{
  "arch": "unet",
  "model": "segmentation model",
  "dataset": "Sentinel-2 satellite tiles (TerraMesh)",
  "train_examples": 72500,
  "image_size": 64,
  "crop_scale_min": 0.5,
  "horizontal_flip": true,
  "num_classes": 10,
  "norm": "batchnorm",
  "hidden_act": "elu",
  "pixel_unshuffle": 2,
  "widths": [48, 96, 144, 192],
  "blocks_per_level": 2,
  "block": "basic",
  "attention": false,
  "upsampling": "nearest_conv",
  "init": "trunc_normal_002",
  "residual_init": "scaled_by_depth",
  "optimizer": "soap",
  "beta2": 0.99,
  "learning_rate": 0.0028,
  "beta1": 0.95,
  "shampoo_beta": 0.99,
  "eps": 1e-08,
  "precondition_frequency": 25,
  "max_precond_dim": 1536,
  "merge_dims": false,
  "one_sided": false,
  "adamw_lr_other_params": 0.0011,
  "max_steps": 7600,
  "batch_size": 256,
  "epochs": 26.8,
  "lr_schedule": "cosine",
  "final_lr_fraction": 0,
  "warmup_steps": 220,
  "weight_decay": 0.06,
  "adamw_weight_decay_other_params": 0.01
}
Rows from block 5, named by matrix and row number. Rows with one number belong to one channel. Each number is 128 + 24 x the weight over its row's rms, rounded and kept within 0 to 255. All counts start at 0. Numbers have three digits each.
# convs0: first 3x3 conv (model.enc.2.1.convs.0.weight, 144x144x3x3), inputs 126-143, a 3x3 kernel for each
# convs1: second 3x3 conv (model.enc.2.1.convs.1.weight, 144x144x3x3, transposed), outputs 126-143, a 3x3 kernel for each
convs0.94:159107090126126142117080117124127126099099086152134114159117109110133147078109094133154100115150154151179109142131135100142164165143176131104114059144097131141120167152176143130115131123145114087133118129163120136137132134129146110189161125174124118138144125184132147121116076070116162137127120110131141133118132149131143124122121109097140123140083101152152141149118147154155116125102165126159113112107110095154114095143117177147108076107093122136168098107097118107106155125088128165127
convs0.95:129140158117162160149136164118130090112142101072055091133121124099171105114112097133149118132134091142101096134116107141117098106122109140094120108107160109126159106152160132100117110092130088111141131117120117160121182133134147126100159189148157157110155191145129117157151083100120122132149150134143121115132127103126155145128177136071154119115103159126168120131149178148157109144086093153128114154110086147122144118147167170146160147117121130090134112107118134149119140131154105115162
convs0.96:133130171147131144134148118124130133152118119103151132136103106107085104153144136110071115105118101119135108103123189141122105119120116142089120171137152127171153148131124129118131100176124097111104133171107150136123133149134135166170164155167112142176124126116176120113160127144104154142113117100141128111111124158150146121067119146101092123143130123152128094103111142159106117108167071082126135106116097144136147146133131152160150140083079130133122092114129152143098120150137118144127
convs0.97:142121129103124130143149137151107101131168153133135114080151159139135170153138142153158153126154131141156106131110149109113109131141130136124172097117125112126090104131123121165134109111095150124100098087114146172081153146102106131110156161125155123124132095130072144171123130139072109138149151139115142095175160105165091122107146083141115110139105107144149151130144133115116137159130112117121132090157166125132131111121117148138146140052086110118134157127100133144126128128117108109124
convs0.98:124097128154121111128144117107112130095101114121121123110094144111112158093125108111100115109111111134141115140173137152128154148134121143158112106118148074124109102106133145114131197147133122143149108123130131114104113164156146133096144127165135121104110115103128116104080137122141159116133133120167101164130162165117137125115151174154140120118143073134155151150164127103123068051104085141120077126108104126096143105082120149138171109138141104150154115142156105112117105094106106105092
convs0.99:134121089104086096141108091115127168118128124132115134222160109129143114086110133134101114080081128127112090177099150123179139119167161076091143098110101099130126124080164161105100113143125156135098111114119136136087081115092119140097122115078130122117145134112078131121184161126118134133129107112126137176120156122132155141112119123082112123114127110135139118125121130154124076091073109123122166147157138118120097111133126123166122115125106118114132155095087152133147140147129114139120
convs0.100:065097104084107134156103094174152168137130142185123124089117089192123121082101173119107118133159081110088128102132116132118142087121146104075135147140117126081096104119115146116113132140144097133102100094093106088126085140141128136113121110137137095106115118087123120138093105115131163148143130132132107124100131109086166145117121121152099131133126137161125186101159151119095131173147104090127124099124163132129110095168114150112113146099139110094081121112120100143102142153123108127112
convs0.101:101047078149116105074116170123140091079129116111132131097082107152163137093161134091121094107114121151154151128156122111097099123129073144138165157112148143136123130141148110072102135108098154148083148134086100109122167173147135142131126134160130114162119098066118136119156173121159139115156137150100158144099070109115099123121097096136125109116106155132133099101108085178130115130102063144125089132165165117150158146095111159107104130133101137151154105112097096146136129124128145117100
convs0.102:127107123141093116132101138101090141055111108097127186113120072111125095100141168139134121119112132139158115154110093143112112121128089148126141132149124162128176120165114115109094161087137081119152137116133130122101109173134141161136119098142149095121120100136132083120139117112104129129103132132184120118137128104098163124138148147116165150169183165135158122157140115152163108116137144152105121173139125114128122152128174187115142131127113130109167096151117103155088145125118158160131
convs0.103:132116128122162106086122147131140114145106123135135131081093121163131121099112117141119158117128136088131111129141114090129131103142098113149115168132121105139163118122175192088120092149149126144148115215099113121149145139179106163128154153136150137136108121115091148097147143124133140134129160162122139120137117112157116126147122136139103149117119130120119138141119155128100092120106115133162118124094119163135152133142131134155143110119119123133105143118129138111093141147169176148117
convs0.104:098129179137134157129118138148129103127121123109139137143138109147107172177092157139110160074139118119129123141139088134111143153145116128153150147150162135110112129115170135171128162158103124127133098158156123076128101144095138122126131135104156163132132102126119118151105126178158118122158133088142125180158140153073214134184107146148113084148148087105080122170108125122126088108092176136165098172111108145074166113122145093159110119058144122123130077145171137113090134127121119102140
convs0.105:154099148154146157137112153167149143169165143130109131118123104175158169092102130138128165129118109170128104123138126128155131144190170133124149125122129127105115147109110150129086120178115109116178148138143157149107127091157113112146124130135118130089130133093127145103139148115127095111118135161130116148134166115129135100119163145102153119134123105111167158143128105149116132144165173168093138125182100115140145084105148069156155072123125120121139161110123112126098117103145140103137
convs0.106:120146162126154122140172122122110123108097110123144171087144141148127144148133120123128123127120140147143136134096097136153164122126125088151157162141160183118075146149074156081097096127169108137108138115101111138135119112120130134108110106140132163116090108098093107131140136107110121148128141163222162122146132130097109152098104108106116142117134129113132108128137124129152198072104066058131131110162173140141122186171088120135116145118129090124161054111161106150139134129118153083127
convs0.107:167092134115119115121096107099119172113135125121129108103077106122121081079150149139138134140186100120163117125144132155163135130177129098132151150098073130136135160143117132110145081126161164108115116141129119148139112136152074153116070094138093136140098110133093143143083097063097138163121100126124172153096131124128138177124107111098130107124115142136148152095157134068119126143141136115114133111149110140117129096102099150068139158161148124167125107122109128077146108149120119155108
convs0.108:162127165158106178136108162095169118121147141101118157085133113076120100124099110146118153119146086130134145127120150138112120142125125147080079140153116138144119109112144128093116110164125073132122144135143159127118162076099145163124076134109147140096114119109130157078108082079125135164129119139126155115155143139089125100166128106109108127062105141109138094123126149127136135124117150133137153157087155125130086114136179118142142131116120114152088124143111104132122149105094147102168
convs0.109:144079113125078117097130121111134073129148143152150141117133112128180148114108160137175122144125106116142108116131125089114099142104133128112110135110134112149150116156127170126120123147094126163121148150100151144163107136141111146138199141130164146140176124099139124110136100127138134104168170099148127151184149136084169159126166170153155188140167195108103036139176131149142124186125106126118133150068113069089119132095083131095078112098146200107145082178132147144106146137146139104133
convs0.110:080109089101124097060133105133132138112153099134128128130142136095155139126150153145124117149103111104099113138111138122132137121149138136125092116125117104133153112098089123092125109146100129108175152155124133122175148125144110133129144153132128126160127126097126130157139097120120123128095147146152166145125139143161116099093121100082082125086096104135155164132128169123126152146107112131117125095123108136161155120157147117147138127114115116126133114129113145154140181147133149157104
convs0.111:160143132151102160104153118101099108096119099114097132089088090144152161102108132134148164143151140186118118126130156158143153133181136102152106127129203115109123151110088112116133106156086160140157093135153128125130115177099145158153116087138126152147120108102113119110120154132116114130106115120134103144130131107087123112113111140151131116123121139077090128092087136085092124167129118095160137127123152124132143117123098131145120123136164164142111140147096112125100117107115088130124
convs0.112:151099102103149111111144116098155135092150157144115161123111105151137127136112112115165144097142109135077139142115120138141146121138146136173121152105144139097155106108114134130139157129154136134152131121161107165156141128130136129117124170146116118094094114147070111080178126099107137155152128114132134165128148078114100146131158119155121121118122146131116108101144107117122183076118077110114139153184138118114166136154138125157122134143123116094133104149127148167079111126150155104118
convs0.113:118128152139124101155151067109113158166133113149124135118137116109164144129157167133133100085136147166134169156119154152140142107154137145121106100098113111158102111138126145119200125131160133128163133168155120145149142112103135079119097098147153107126125121129074128109115127073077118165122141190095094138152127133142109132139157080143125124122106138118142123108165155138163135178175123130098146094127121114098144153083150095113162138137104162133072150144075115139091122147169116163154
convs0.114:143132108118078110088082125108129135121125142193080062103120147132109166055105146148170166180153141115140167131166131153141132135125113132097149099124147136162141122165132125170123105134101142142080123124159114089149093147165131125125164154112099123109141136116110127116150095124138152100123144100107136117112148131135102123098103132093109120089098125110142126067124141095098114094109088142127119159096116126120135102124148111103140141147112181132126191115111103108098110137090094112114
convs0.115:098133128137115140133118106114156156122116116133116126152107096131135085129123116125124157128095144109117127132144130138119148108099167168077182105102136123117146123073101155120104075113130156157121086170130126111124162105133112115148131138101095087150101121098143083094137145154121114120164156156099114144144143174111130119138148099129151123087163163181152158162137150126108119126127124129122156143120121116160151117114138110164139123155145110130106188162135075155149119123158132140171
convs0.116:173112097130122131137104128108155167057136128133130093073103124060112044110132119118150109094117120094130133139139154123128110152087099120145113127110119106138098136107124143156096127112105139105126150090131096131098169142144161137120126119088105072114168130116112152149197088173101154103127131126121138098105099076154133109109178118132120105135114124125156116131132130085162099131171169107172171103159148133137105143087116097111119186115119142105173119093084112098145099109112115071079
convs0.117:120127090115114094156130118139126099169146136149136146108117141141143145123141125174148135118153164081109060110156167077096127097130098136078137053072152126164136123097125140154212126147124104084104173114113132130135109138173135162170131138130142134101134137125144112144099117092131150144132146117117139117127115112108109138084118184146120094117129109085097079109197159162145086110133145115109132147126168170113149131115142150139118096120092123126125085108163142155134106153140142139105
convs0.118:114139142089116139115096115147151113153145106127102151157146148129141103113132114127126098142092111100104134125118136114099112126113113139122095095128140123132121126131124134149166147129100123115109150142133097164178127119155116147158111185095148164135127160150165113135103123133176138102089114109149112127109124157091137107140107137163164134157128118108133104156141120149122121154116098120137087126118182128146099132164115171132131179144169117150136119156166090127119139152136128138114
convs0.119:135111126124138122135140111144161130126159184148145182115105127080152135143150117185135179102099143116138109097125131157125098126118117127160138113100128143124101115145112157108088143135151120122096128111113116144116141116124137131135140107121145142160101114154170116132156131118154110157144123111083156138125116134108158113129145088090157169120090116136136163113108092129089130104155130135156085143175146146127115110083109137113104107099093138137101097108146169149173113138129122111114
convs0.120:111144162136084160116152084136119143109120116126121141164126140102115107158174086133105127127112133130098117113122144139129140150160151132128105120131175170119103115134142155145141131105132110184101134134132132118077176112119104125118113131149129104142127108103125133086054117140165105120138111108105147126156130119129091160123149132110106127102132115143069077100119119163079125152155151096140144153183129164128141134139159100128131130122117119137096089117107143120156115124124121113125
convs0.121:160147105105095136126092146181158164137108098090072066138140149145164119124112117122142183142158154130119139166176144114121150122128153138139120138107102119119099072090159100148124130114091085077121098099124105104149133103115109138148155185147170121131180156119122125137144110110125126142134131146101141156145175115141113138162143141129094070072148122099099120106138169153140100151113146084114140136131114113128123162117101152123129183148102117108092093118115168129139130151175116118116
convs0.122:143161146107083101132135108165132182146146150099125111129143109141143121160168139119134105124159113138061099122151145122084156106097109132106136129175162154145123144123116117169169153113118124147161167140170096132127100133134159095091160172149111151134124094104115127160109139118150159096151091111175159196116140128094090130146174179136138080168078143133142147149152114128130118095131079119136095130103149086130112107144160092100162110113144109110104121131128151131117105103101112107119
convs0.123:128105141130162114146136136178098133135159146171111138085169096129108135148146120163095139162165173137130119131118116108080137099086155105119137104115103130132184171126147178124139114155121109128134113145071124145119113114128112124149172136176126109149138140132140127141163107143152136162131126134161167129119134121134127080122145083129158112116172156101130112137128134106192134090141129089124112121121093121105111118143110128171188087098088121120176165127143147151134161120131142138177
convs0.124:141090189160136147171168086127127168086117117163169144116152104124073097151104090164133116159123128148133151114170140113155120117135140148149123125134140140116151147131125148131144117129146130102136123142138113110107126104150139078141127180140140107171150157115141182123124130136112059145122139106180133099110154149151102124151083070097114080112114114151151130146134171127130117114115109126171102133153131122193153162116097107143112099105111102115124055108119169142098151172099128145072
convs0.125:106119121133134148098108148124107111126142101086138105119131077123118164121094115094123158079115166145180136186137151131140168140118168157126108110115170165119150103099101089128158110166085110123102085114132071109126176120118160143106114102164103135116126121130152157082145140097072082119126095133108151149057107166108127129122105152121134111106130101106121152129071126127134118131140130174162093125108135133121163098112165115138077122124143152161113156091086167117149112137125120156136
convs0.126:094086157108089149144072118172143155141122093146134131130088142127117131123149116093142130117127119114112084146176137147161158126158107167110131137131157166108108101104111151154101080118152132107124114150148181143130131161143136118109117143098115195134098135104132121146122157132080130131136111107111137122133174091094168122123144138123116081146128131141116089159151109126137122152152145140131101109129157189135064108151148116130149100078081134125102083163093142091124111091139142162147
convs0.127:177120133133168119111109137155161142163122171137120168136137128103148101135080160123131129123152095077110170113154136099155121078165148137134138181149107140161180144111137128146155128133095183095162179145139135132145093184127090125130130151073114113109127108107137148145134151145145141112138124140153119157112130087175122123120133121132089143136115098145141094173169113123164138111155106143105136172117110130094174126120097106132090158108094122093113135135116155112143113146128125145188
convs0.128:149132132131101147161118100138179110131149153090107164129132124114138144110125088129114150136131078147114140122135118158136132111142129118119133128117134182165144184178156131160110087080119123132111145124112071127126126095153141093167116098131065128126116143087121120149129128132135154151125139126105096160112115130111091132098127102112108105147080123126105114136120134161124105111135078103080102123059093110114093140131106102135121139157107114125148107058115145136129151158125149112133
convs0.129:141144138120108153150101158165153154155127144086183160125113140119106166101131177124128129121134119144153123128145140139127128122131107168147102090132112112088150159127118125111151109131128127119117106124136140122138114148115146139143110116121117163122133146107135112167158127101103109129122134125089123125134099125121180103108178149130131120120148102183103153130135108133198136096163130208114129113090134104122131095116133102120150140093142075145092155102124111132108108117107118083107
convs0.130:113130108091151133089153160135132123131132137112140098124122126186163104100169161164137092164143121138109132106120119127114109119121112142116120087133175071083198108084124123134116133132078120099131160139118146129096126167156142105161086115110135096192144143156120099119142113136147136133132150137137150112120134137153110134162189128141137125137131142069147126124128119114120133148143151165137074112130103131150167132146164169103113107133103129144105085142155125148127146139108106134134
convs0.131:109130130115076137102142118119142106125146127095160135129116121128146136095091136148149102139126130109096123177150119120126109142101123103111147131157081150101093145135122141139122171170148141125117123184133127164148131114098088088129175143134094165133090104080083093128096128141113163135153129130125119140153152115140172091135136146107127105123131123132122160094107177094123171130161076172122144141132151121129129148154135136199129175121073156128113125121159131119127101148124127060117
convs0.132:125149144146122101141167133114120163126153114142091116117130080139163183113148159122148152155132124111151137129152130134136162151105098138174139181146092118074114140138123109137152134184152144147142101132157146139104125121101122110110097124108135120125115122112075155126121137096106145162106132140168100117121108108108148148130127147108097116131113147107110121167134151139152122144138138093171177167096070132114149113107150178123160146090127151089088160107085146122095127124131153148155
convs0.133:179131124128126151105140142156132178155121136132134113132173134147091104115131115117129095090118137145134121116153167097137145086128103092149104145127082118086114152166163125139148098135104073101123166105086075107093161135120173156160115138116131166142096158151100133062146147136118124131141131145127100126157144127107132136151138123116121117105128163152155093146120133178165110162150157112128120112180105112191135146153130105142136161112120142131118165170159179132139130149133124162117
convs0.134:105188136140147127142127155145115128107113149116128141103139074147145150157110110106131135084134149154116105128115167123153171177150158126182119119125136095102164109152110163144124133138127113150106146111147127130143155110142102099146154131097145093155144115124086123134142115176136163163112123102126092107144112141143111137093157100103104134126135109143133136155159142129157127123134129088123162105098132167166187155143165120169128124111114072121121102127100135132141107123174140118133
convs1.94:139154095129159134125175088109153110120116181121114172146123142106087114165115129127086111124096134126084111102118086119078144122145121145113143155142172165117140084121119170153143101125136135135152121076144142148185093134097135144141122113131124146117120131126134147116156143100110105144120137122106104174156126122129132127159157077147133127138102090120114101125118090146132111142132088130114114092160102172132118110094173170114137112147109074112148108110167145108133139127101133138154
convs1.95:117092112110122133081091107173155162141128146127116115100165164136117140066141084117136064129122109154106123141123147122169076106111093130141082115129171135138143133171138144159135148115190146130161149148116148187125102110158173146105136159108111085096131081111130115105143133095128154124123137107126134132133117120109159122060077120135087117133113160102138105103121132120076142136119102167109102157121107096158091118097166133138135140119134128148141189118123155165142106151142126143122
convs1.96:138140174138151129082115136152122158146117099115157152126131134099166117107104109141116133134119147124130119144136162177108114114177112121077151146112120142155108167119177107163125119131104163139111117092093123119159124121069120100130115128151152135136139098146096089144128107129120081182145156118135116119099141145160134130125136105127160180122145159118125092110154152182126120168159125094071160183096145128111115081119079105089122111111173143107108125147155124108153125147116146116098
convs1.97:116115147107139147111150122139126143108109146122165081120124109125138133094109145130150133112128138155114133144125123148133125158107086129140133130152146051121099110129122080097146165135105176110097148133131148172139156111136148118115147132102111091145141131088145153101125111107080138144109136103119137077129111087127102125159164144137142162116131135132139138139111153144116148141081118138117126140140075110102134133126155115104110161109084116161149192205124119144167130098129132111125
convs1.98:025089097149118077123160114118148136176154157138147155115082089097108133105142098141153139118143124117177109165130112171166131138116142137107103106178123142094112132115101141115105147153153151135121118153129133127140096126129142121099116118170124106141135122160130147140124108176147130114158130162100109150103111093064122104126100092097112149120131138117141090087102105078106112115116142136155140129120186133111113124146144138158140078107147135130136075129120152145143153148138154151150
convs1.99:113133157103148127129121107122146078128110110100138089145120117151149114149101083136132159134137138165152127075112121086102164128115130142123174148176157138144144060101111108134139084162155148130125106134134151116119118136130151092128120077127086094169118093086126123121162168123094152151151112147146116172122109124082142123140106152137110139121083100157128105168116153111109155112092117111116108130101099124126156113136143142131122160122125100135130179097133174138141176126109125168115
convs1.100:143174099097131132135151182141137105121102148117127118047133131110132068174142159109133160172100138125102129139133146124116139109112137130153109122121118129158123114100139150089132117097123102163099149122115139129119125149123159142185122114136109162139173126140157138111141140152161113137131132146147097116180110175133121104121119089150131093143141122094128108139099130139119093121182130100138172148096123167122120142104172126149160126115128132163157104128140143146182151155121174111173
convs1.101:112146164099126127159140124120110127123118138137146122132106170149098138157210142124127119136125140121123138146128107089136140145122118161156165091137121124106121142155149158156143076087107142143196171138118110135112088110133118093127105079066147098126186146130119113100127092097125135124107107129113124108141158140116096153135152152158154105165158105149157123128113132145118090109069078147148102144143073148130103083137116135112089166165139150133150138148147120140142130150124100092155
convs1.102:091120143135153119129145151086130174083135176105137135096123135111075087150134158085126100149118121127091113151146089176161121176159113115170161122090129086101087123141098126171146120128125152152113097147165090089123148177139117124129141093139138130122105123123110100098121102128092117140171171146136140149155141165163159117065097119083083103127101124125111150125123097080113104105098121147146142120102165133126132107132137151132144144167150112177135134135107122130123100091129114117143
convs1.103:063128172148114108119115091104128127121164121161164153127144189146124100178150165151143149124125149125142125140079138117117155144123129103083148130114096118124128098138150144145084115141163127143139184081138150154166136124098160119151098120131159119175133133143079105150110107154137113141152138131153131146128137144157107098107136137126141116121102101131148132101141123118135129121150133137098131144127160117139114092125157109123122157143157166108143126142108148130097092100148160134139
convs1.104:142151133115158153094142129140155127143141168152124173131131093101132089164109133141167114113100183114135129136111094074122146180134141166106117116101146098099136127127114123082131077144149134153125105116127105113155116112104142128108142113144147169138130145122129105134135105123138132084073111181145037167108100084054142084165140125191153107166136084145120139131134085140165111136151117126136135057130139191107128123134139113158117066094150114102105108134114075142101127108123153135119
convs1.105:110142085120155088110119093136111086128085098135137092099146187143107106126134144134136115135146130075112165131123120136133122110122135134155140157112139118141130148108160174121125121103131186116135182097122108149145097116094105120128062121095151147146179122126118125151088091135166139156161106131125086104132100132116142122148132176132140115129102101153126113178132134117107128130132106148171121098110120095089143135135153104086109097135094128154129091159163150161099122151127142114151
convs1.106:153137134139109123090131155128123145163122132101113078143144072168125136152121212128119088144126117140132130139145115117105116140141110136128096087099086073095115119105126129195132154112069125094118156156103130103109110139101120093133111161143101169161153152156150106088096138101090117145121115139116123148130135097137083099130137152141140172160143153119089148145131117132125116114121148131148196147117155119102126167093090138124155100144172123149171141160104115156122132110122089108157
convs1.107:153158106162126110063177102083100129123137154111146153110112094166129103145133114125092103152085150120108134086096137133099128174160128137150127160150126129127167085128188116153124106095116125134119107091175146140122116105181164102120138166140150149129123128123129169143118151130094116182165158156082112099154116151129109136103162091123129113135139127134125142124097104129129118165127130138138140129145089166202126135127157136127109139115157129124131160140081111100157114109143107163092
convs1.108:150163079058172128117153075108105119131150094153119161125110143163107159144137177121099097151154132134067167094124093095125121103099122121112124125132115109170132159115149144158160111131115157143065103116134135107150168118168113092131128153123139078135165145132121084100125143128139153126172157121163163159103114105111095131118096172160120128162143090084095142139179153114144162137183091133123128109137116116138136072122147155125126139108123144127134133125135094149123170151106164105121
convs1.109:111106158130153111104133116109099145144140149155159176100167135143095114114133130145120122131127109131078118118161138152121137145126113093148132134140142108135121183094118149126094120104116121111077140123118162099126139136073124109147125072144151107112142126085127107069189083115112121107096168077110110176139111081070129131111142114122110102103096130162119099115112143172119100130160110117127121170135131183145122125160124107132150147085168108136092129126096126126115101126101117128133
convs1.110:137103157114081146159096105137120159158125149104185124135153143141122153156148112172144145147175105134119108110089159101121134113152086075133125131126118130098118133122098128142121125166163095154154164123145101133160103114073130096103096079132154171153159139168143182151102103147110144140085173126177129116124146156145118122147087137108109165110110171135166151122153159137137153147112167142084145137092116122135176146107160120127164111128183134081118133109129159118132138138133140168127
convs1.111:101082129097150099131139138159140142131131155099129121091146147084092108139138138105128105114100154120110152109093127128099120126151147098170099088142106143110149154153158136166133173119133117130135117113125114127113127133141119148175142104112127120123108113154126137118133148155123121118140154100127109160115141134102082096097119105117129139146142142143118122121147086128135155116137201107106180105111151129141102141108120141147145165101141150158099108146110110127137112125097124123136
convs1.112:130148152116113157141144124145150117125120142127140164143159126156113125147155135095163102136115157160104175132122128111112145135127129104204142134144111127060114118129107134148171158130143119128132143163121102132138100111120142119124117096136123146153112113128168100124143083119110133128179142112080132165176159133133147108122143150097119112104106098122134171140098134138130118128077170119141146157150138136117144160152135065150135111108102140174121115126118141160115107166121154114121
convs1.113:157140101119129109112163120140128114143146143096164163079122092124089093128133123123107107128121144169102113102069153106113125107128122150064154141113155098164110127101135105133104115125113135155153155136116082165123093143167147141091135152072151133167139121135152148070091088135159101138176109106085156113129132121110139144131120125124144104137116117154108167144113152135129136167121139113124151126102129119155183112150110135144129156113072106106058118108114099132121079126147138122116
convs1.114:087117134148153136131113111159157122122118162141119117114152174126112081114129150108120113120136093085100107110117107098116117093093148088119119094159158094163122145128123130109090147101126113146115095136098140102117163105156170140149099140174105098154128126106117123128134119120148146139125134144149142103158106108154140101113088111132072157140089134155106113146131127149122145128141115140098100132105167117135168122120183164136134108130110160143094146126100117147160151151117131135110
convs1.115:142098106120136106149161143124134105127109117164108147123123146154119124121152108151119179092161103119146113089176154108128144128126124116118156141149130098165056148117152155125093120166146152147147156109174135101122152139141112148141156184108149155135143124127104148132095146113151148133143136129140134135113084116132152159122082155129122119126105178117140157161100108115083132148151130127133133137129138124126168150158139127112176108106093156121116103057109104133117106130123093104150
convs1.116:147144074115143138114141124143112145105134163116128116132150140186164162104187134141136164119147110173095130110132121097130130116122152158094171168119090179132123116110081140118108155175144164151182115153146142121165159126105170111107091123130106117118110175086111136130128126132129089171121169091157093100150159125158098136130121126156124099107108100170126110126108149168123135162126151122119146133147152089138155125121091112127125160162120060143141150172109158158132175120129132149113
convs1.117:125100144094122149122129134161174160145132129123097113137164136117128123105152152163121118102127140133157130131104143110120142135114119118112134131172190121147134166136157091113134133156102143138120121134103132139116155107132136134130079103119107136117114117120156152120155122146168122142146111152140142155133171135122108162134139127106087124088130132159128110104081159122109130099127102172145144126141149135123133117130135098154127131151164146166129124165153174133121133155150113103133
convs1.118:126130103138123152160099148105146123133146134133075117158124141147124112122095101170157120111144104167117142099080097126125082044097115118150131095137112147110069173120105082128108136153142109107121110135095134111085146089151111130101103113087134155125119135147125115130135133156149131079130152148164113137099115134145147108130112126127087112141136167130116103142134116121120115099110122156120147152147127113138126143127147150096077115128135143112138111108086137126144109096110124126131
convs1.119:166147140134184100143125102116136149113109126137117136114135138144147129138117102152143140125159155081130085147150131116144130090134110145124115132125141143083142127110112149146097122105125149103122127132130178119138109162184135150097173144118170147152106140183111119123136116094140160112151117135133122141115097105094073123160205136133127156150117115089122099161117108111123116094067110125105108115105102094101129114144118135089098123111143129126068119100147106105107112110164091094101
convs1.120:150106130125142108141097117128166133174121122148112133120119115153140159113157108119186139130156139128149150116089130078120103133168164163151111116163174176134174148150156121113125121135150141137102163117138128124143126157150158126158113143114137136145185128128117146128166140129170156115111127177088180131129090138105101155124110124131098130108113128133190121154131168167220100117115094118122144130107095152146175118117125104111097132110103159117099132126150131142148144150139140159143
convs1.121:105156139151154145116105084154172165155138079092130081128117165123146140128134157156167131122129129119137145149160149125139115149124147112065112120122126098113122123151126089046079113171162109155130108133154121150127114089126109103153118167152119116138138083077156141127077093140100125130150115097115148118106069100071113095130115160161159161156163135130126152123130123130114123110114138124153159167170113140139112138138124140137117113085145120136142153114106135143155095104134129159118
convs1.122:154097095143119120095103111181159146119123111098134096058089134125134101100150145122173150153079131114078107124153127085137141122119203111129103151066137123106105178163151126091152175104069140130126101138110120109139148109086133149119132134167115153143115129109133102141127134103181093051139123155086145145109056110047098084119150088131137165073090093149130119117123135153126151076129108128085083137121135119141131105128163146169155101162111138127132119112128133142135151147137123141097
convs1.123:140103124112071114114165166181154122140104136109170111161138099110169145131100150121112112117128114115152092156143130125156130170151123066113090122114136077092149121104118073146079132157108147118121145122173131153176101168110129160147107117109124133158112135151121154122129140149100086107104152112140125113123129119154121108084097119149127124148107128139120121129108117165144136115105118125098181155109157080095123144116112122184127115128118086115132183148127089146130129150112119101136
convs1.124:126135098126125106110173119132108130121148163147147142140150118133136124152109123153161123115124147126124156141159136141139165133112100137148102145139144150133118110120106113127109132171121114090134127126134143135122119086132142114112111113124133128119108085104109125145153107145115189176098136078112135119095112144174114081138168098153108125134143173156114158093135167107107107108118146113085121165109148151103121155108114108098159134144193165130148135125179185119110159122126159118136
convs1.125:124160136124134107131158170182128125152103094143083135110125091059107148139125121128081149123118177113137143128158097118176145140122119145107107077152162132124083177100110078107162087108148133151162132120107140146136078159143136117113159124107192090107152130092207130150129152123139112153152120110094124130109136148144116125185156122130136166149134118116126119107137090089110146075150156144134103161115088149132146071126169098118115136160131126143116131122175152104123141128143106120095
convs1.126:147172076105143134131151121094131151127112115136123122111101147134162111119187154139124090132124134126107125149141125128108118151135131103137112129170131113174131147188178204152160129121142149118125119112142146152167139100142142120108140086075145161125159090134104087099128137162116099171100129134125094151159096106139118120164142107203123148105153156130113126128118119148142109109121121113137123117134095136099132116105150199160130152089177132175111123184139114095123103137141143135108
convs1.127:084151114136092088101116093128139128113118143123131137123191117127089205123107157111154165175108134137122153073132155106094126100127127103126132119102079114133125153164127107117137112140136108127169139088125077147123177094134112121173099105156115127092118157157128102144171099136151143134140139111149119112164125153143139167105140119116107101117115148145134109130096097168095119140129104143168129114135133166111141128158146075126166098113125120173109154139096117129148142111146151144120
convs1.128:154116106106130130115122120128147170131133133111093127153113144065112152162141132127168128163137164121101109120161119150140119136114131108105117118126088140112128127178143147104109170118100116100166138149130174120108103109135110132117155143123108130139161116146116143147085109116095123097141107104124128161104118151100112131114131108125144129113141135124119155121149103115110115128191115139153162154122169111126150127131103160123129093180132130180164142147132124130132147118110146127127
convs1.129:109151105114152127141064115117132149142135125110080122118123153054109131102112132113128127149148124136131144114109118109126124105103108122135108112122159144134104127134132113112159107121131132136126128126181146139161170133067131118100144096173097128104161136125130100154144087126133131135152099077121059138149143124118145182159100087098130140091085142096079161095117148142138083110161127127137090123125132148154142140119127115152139121109078127114117112162163146143105130124132138106127
convs1.130:132125182124162150163156126149113151192162135160149135124143194166173149124178135129088088122111121125130105132095149144140091111127140063163162068099128150128110158118137112139124126152137184139123119135147140162113125118122112120134091113158136119115109135140072143181147130138137111115100127156119128102106153129107133124149166163113141110137158161146140160134155130096135130093125150151103097084099117127155122085085136085143133095107150127098152154083171131107127154113105138121163
convs1.131:111141138114124101109139142111146156175146115122107111150158132133101154086139116103146137121118088123091114139159092165106108160116078156145100129065079065155151127139085138136125146133094123111116146078106156138152123127122161107137128118138101105141143123128136080149128106119114127165119130159127109092126130144157127115125124117130145154090119125102134115094122162143137173100110186111158113189129165145116130141127112149133180087146129135127109189105081141174120150079135124116123
convs1.132:138142137176149088091087101109179088138116170103123149092150115124123114176085113097148157107116131123116151098122101102116124127109128145174103166144102103111134167139160143131164123155128120144170122130136092115114147150137106111138135123130138095144150127136139123151133101150102125135156131141089124150153126151150125096128127132122120143161167100176125106111152125104163168163146097127108183110126146170134077105111154095127098115132137116118113090135095144131115104166117148123112
convs1.133:132118129102137149124132131112078153106149114131167135142148156150171114125126154169156108135173158164107161096142109154116095162132128102165166191157148139145157155149155170134138135125146108125106156108124130125163098085113083066078148112097153163143127126138156089155107101116148154136143154132088118150103084114082136137131184167160164152094105110135137094134122136152079088106099106090137134155145108142121175125116134142095129076081112134120125162141130119123154125137105129115108
convs1.134:068139093128132138127087127110136133101124118109131110106114144138104098169103194137127110113119159104117124148123116100159169104124109112145120123117128110056091107107120106129114112103140145146148137143130149124157113138107121146132129154153129141163133136109083132166154133127113090163104090108149161141105190126172164160160122156140110124134138168137091148102117133129111083119135140130074149128118152160112141144140104103101124141136107117121168132099119125140122114101120154130135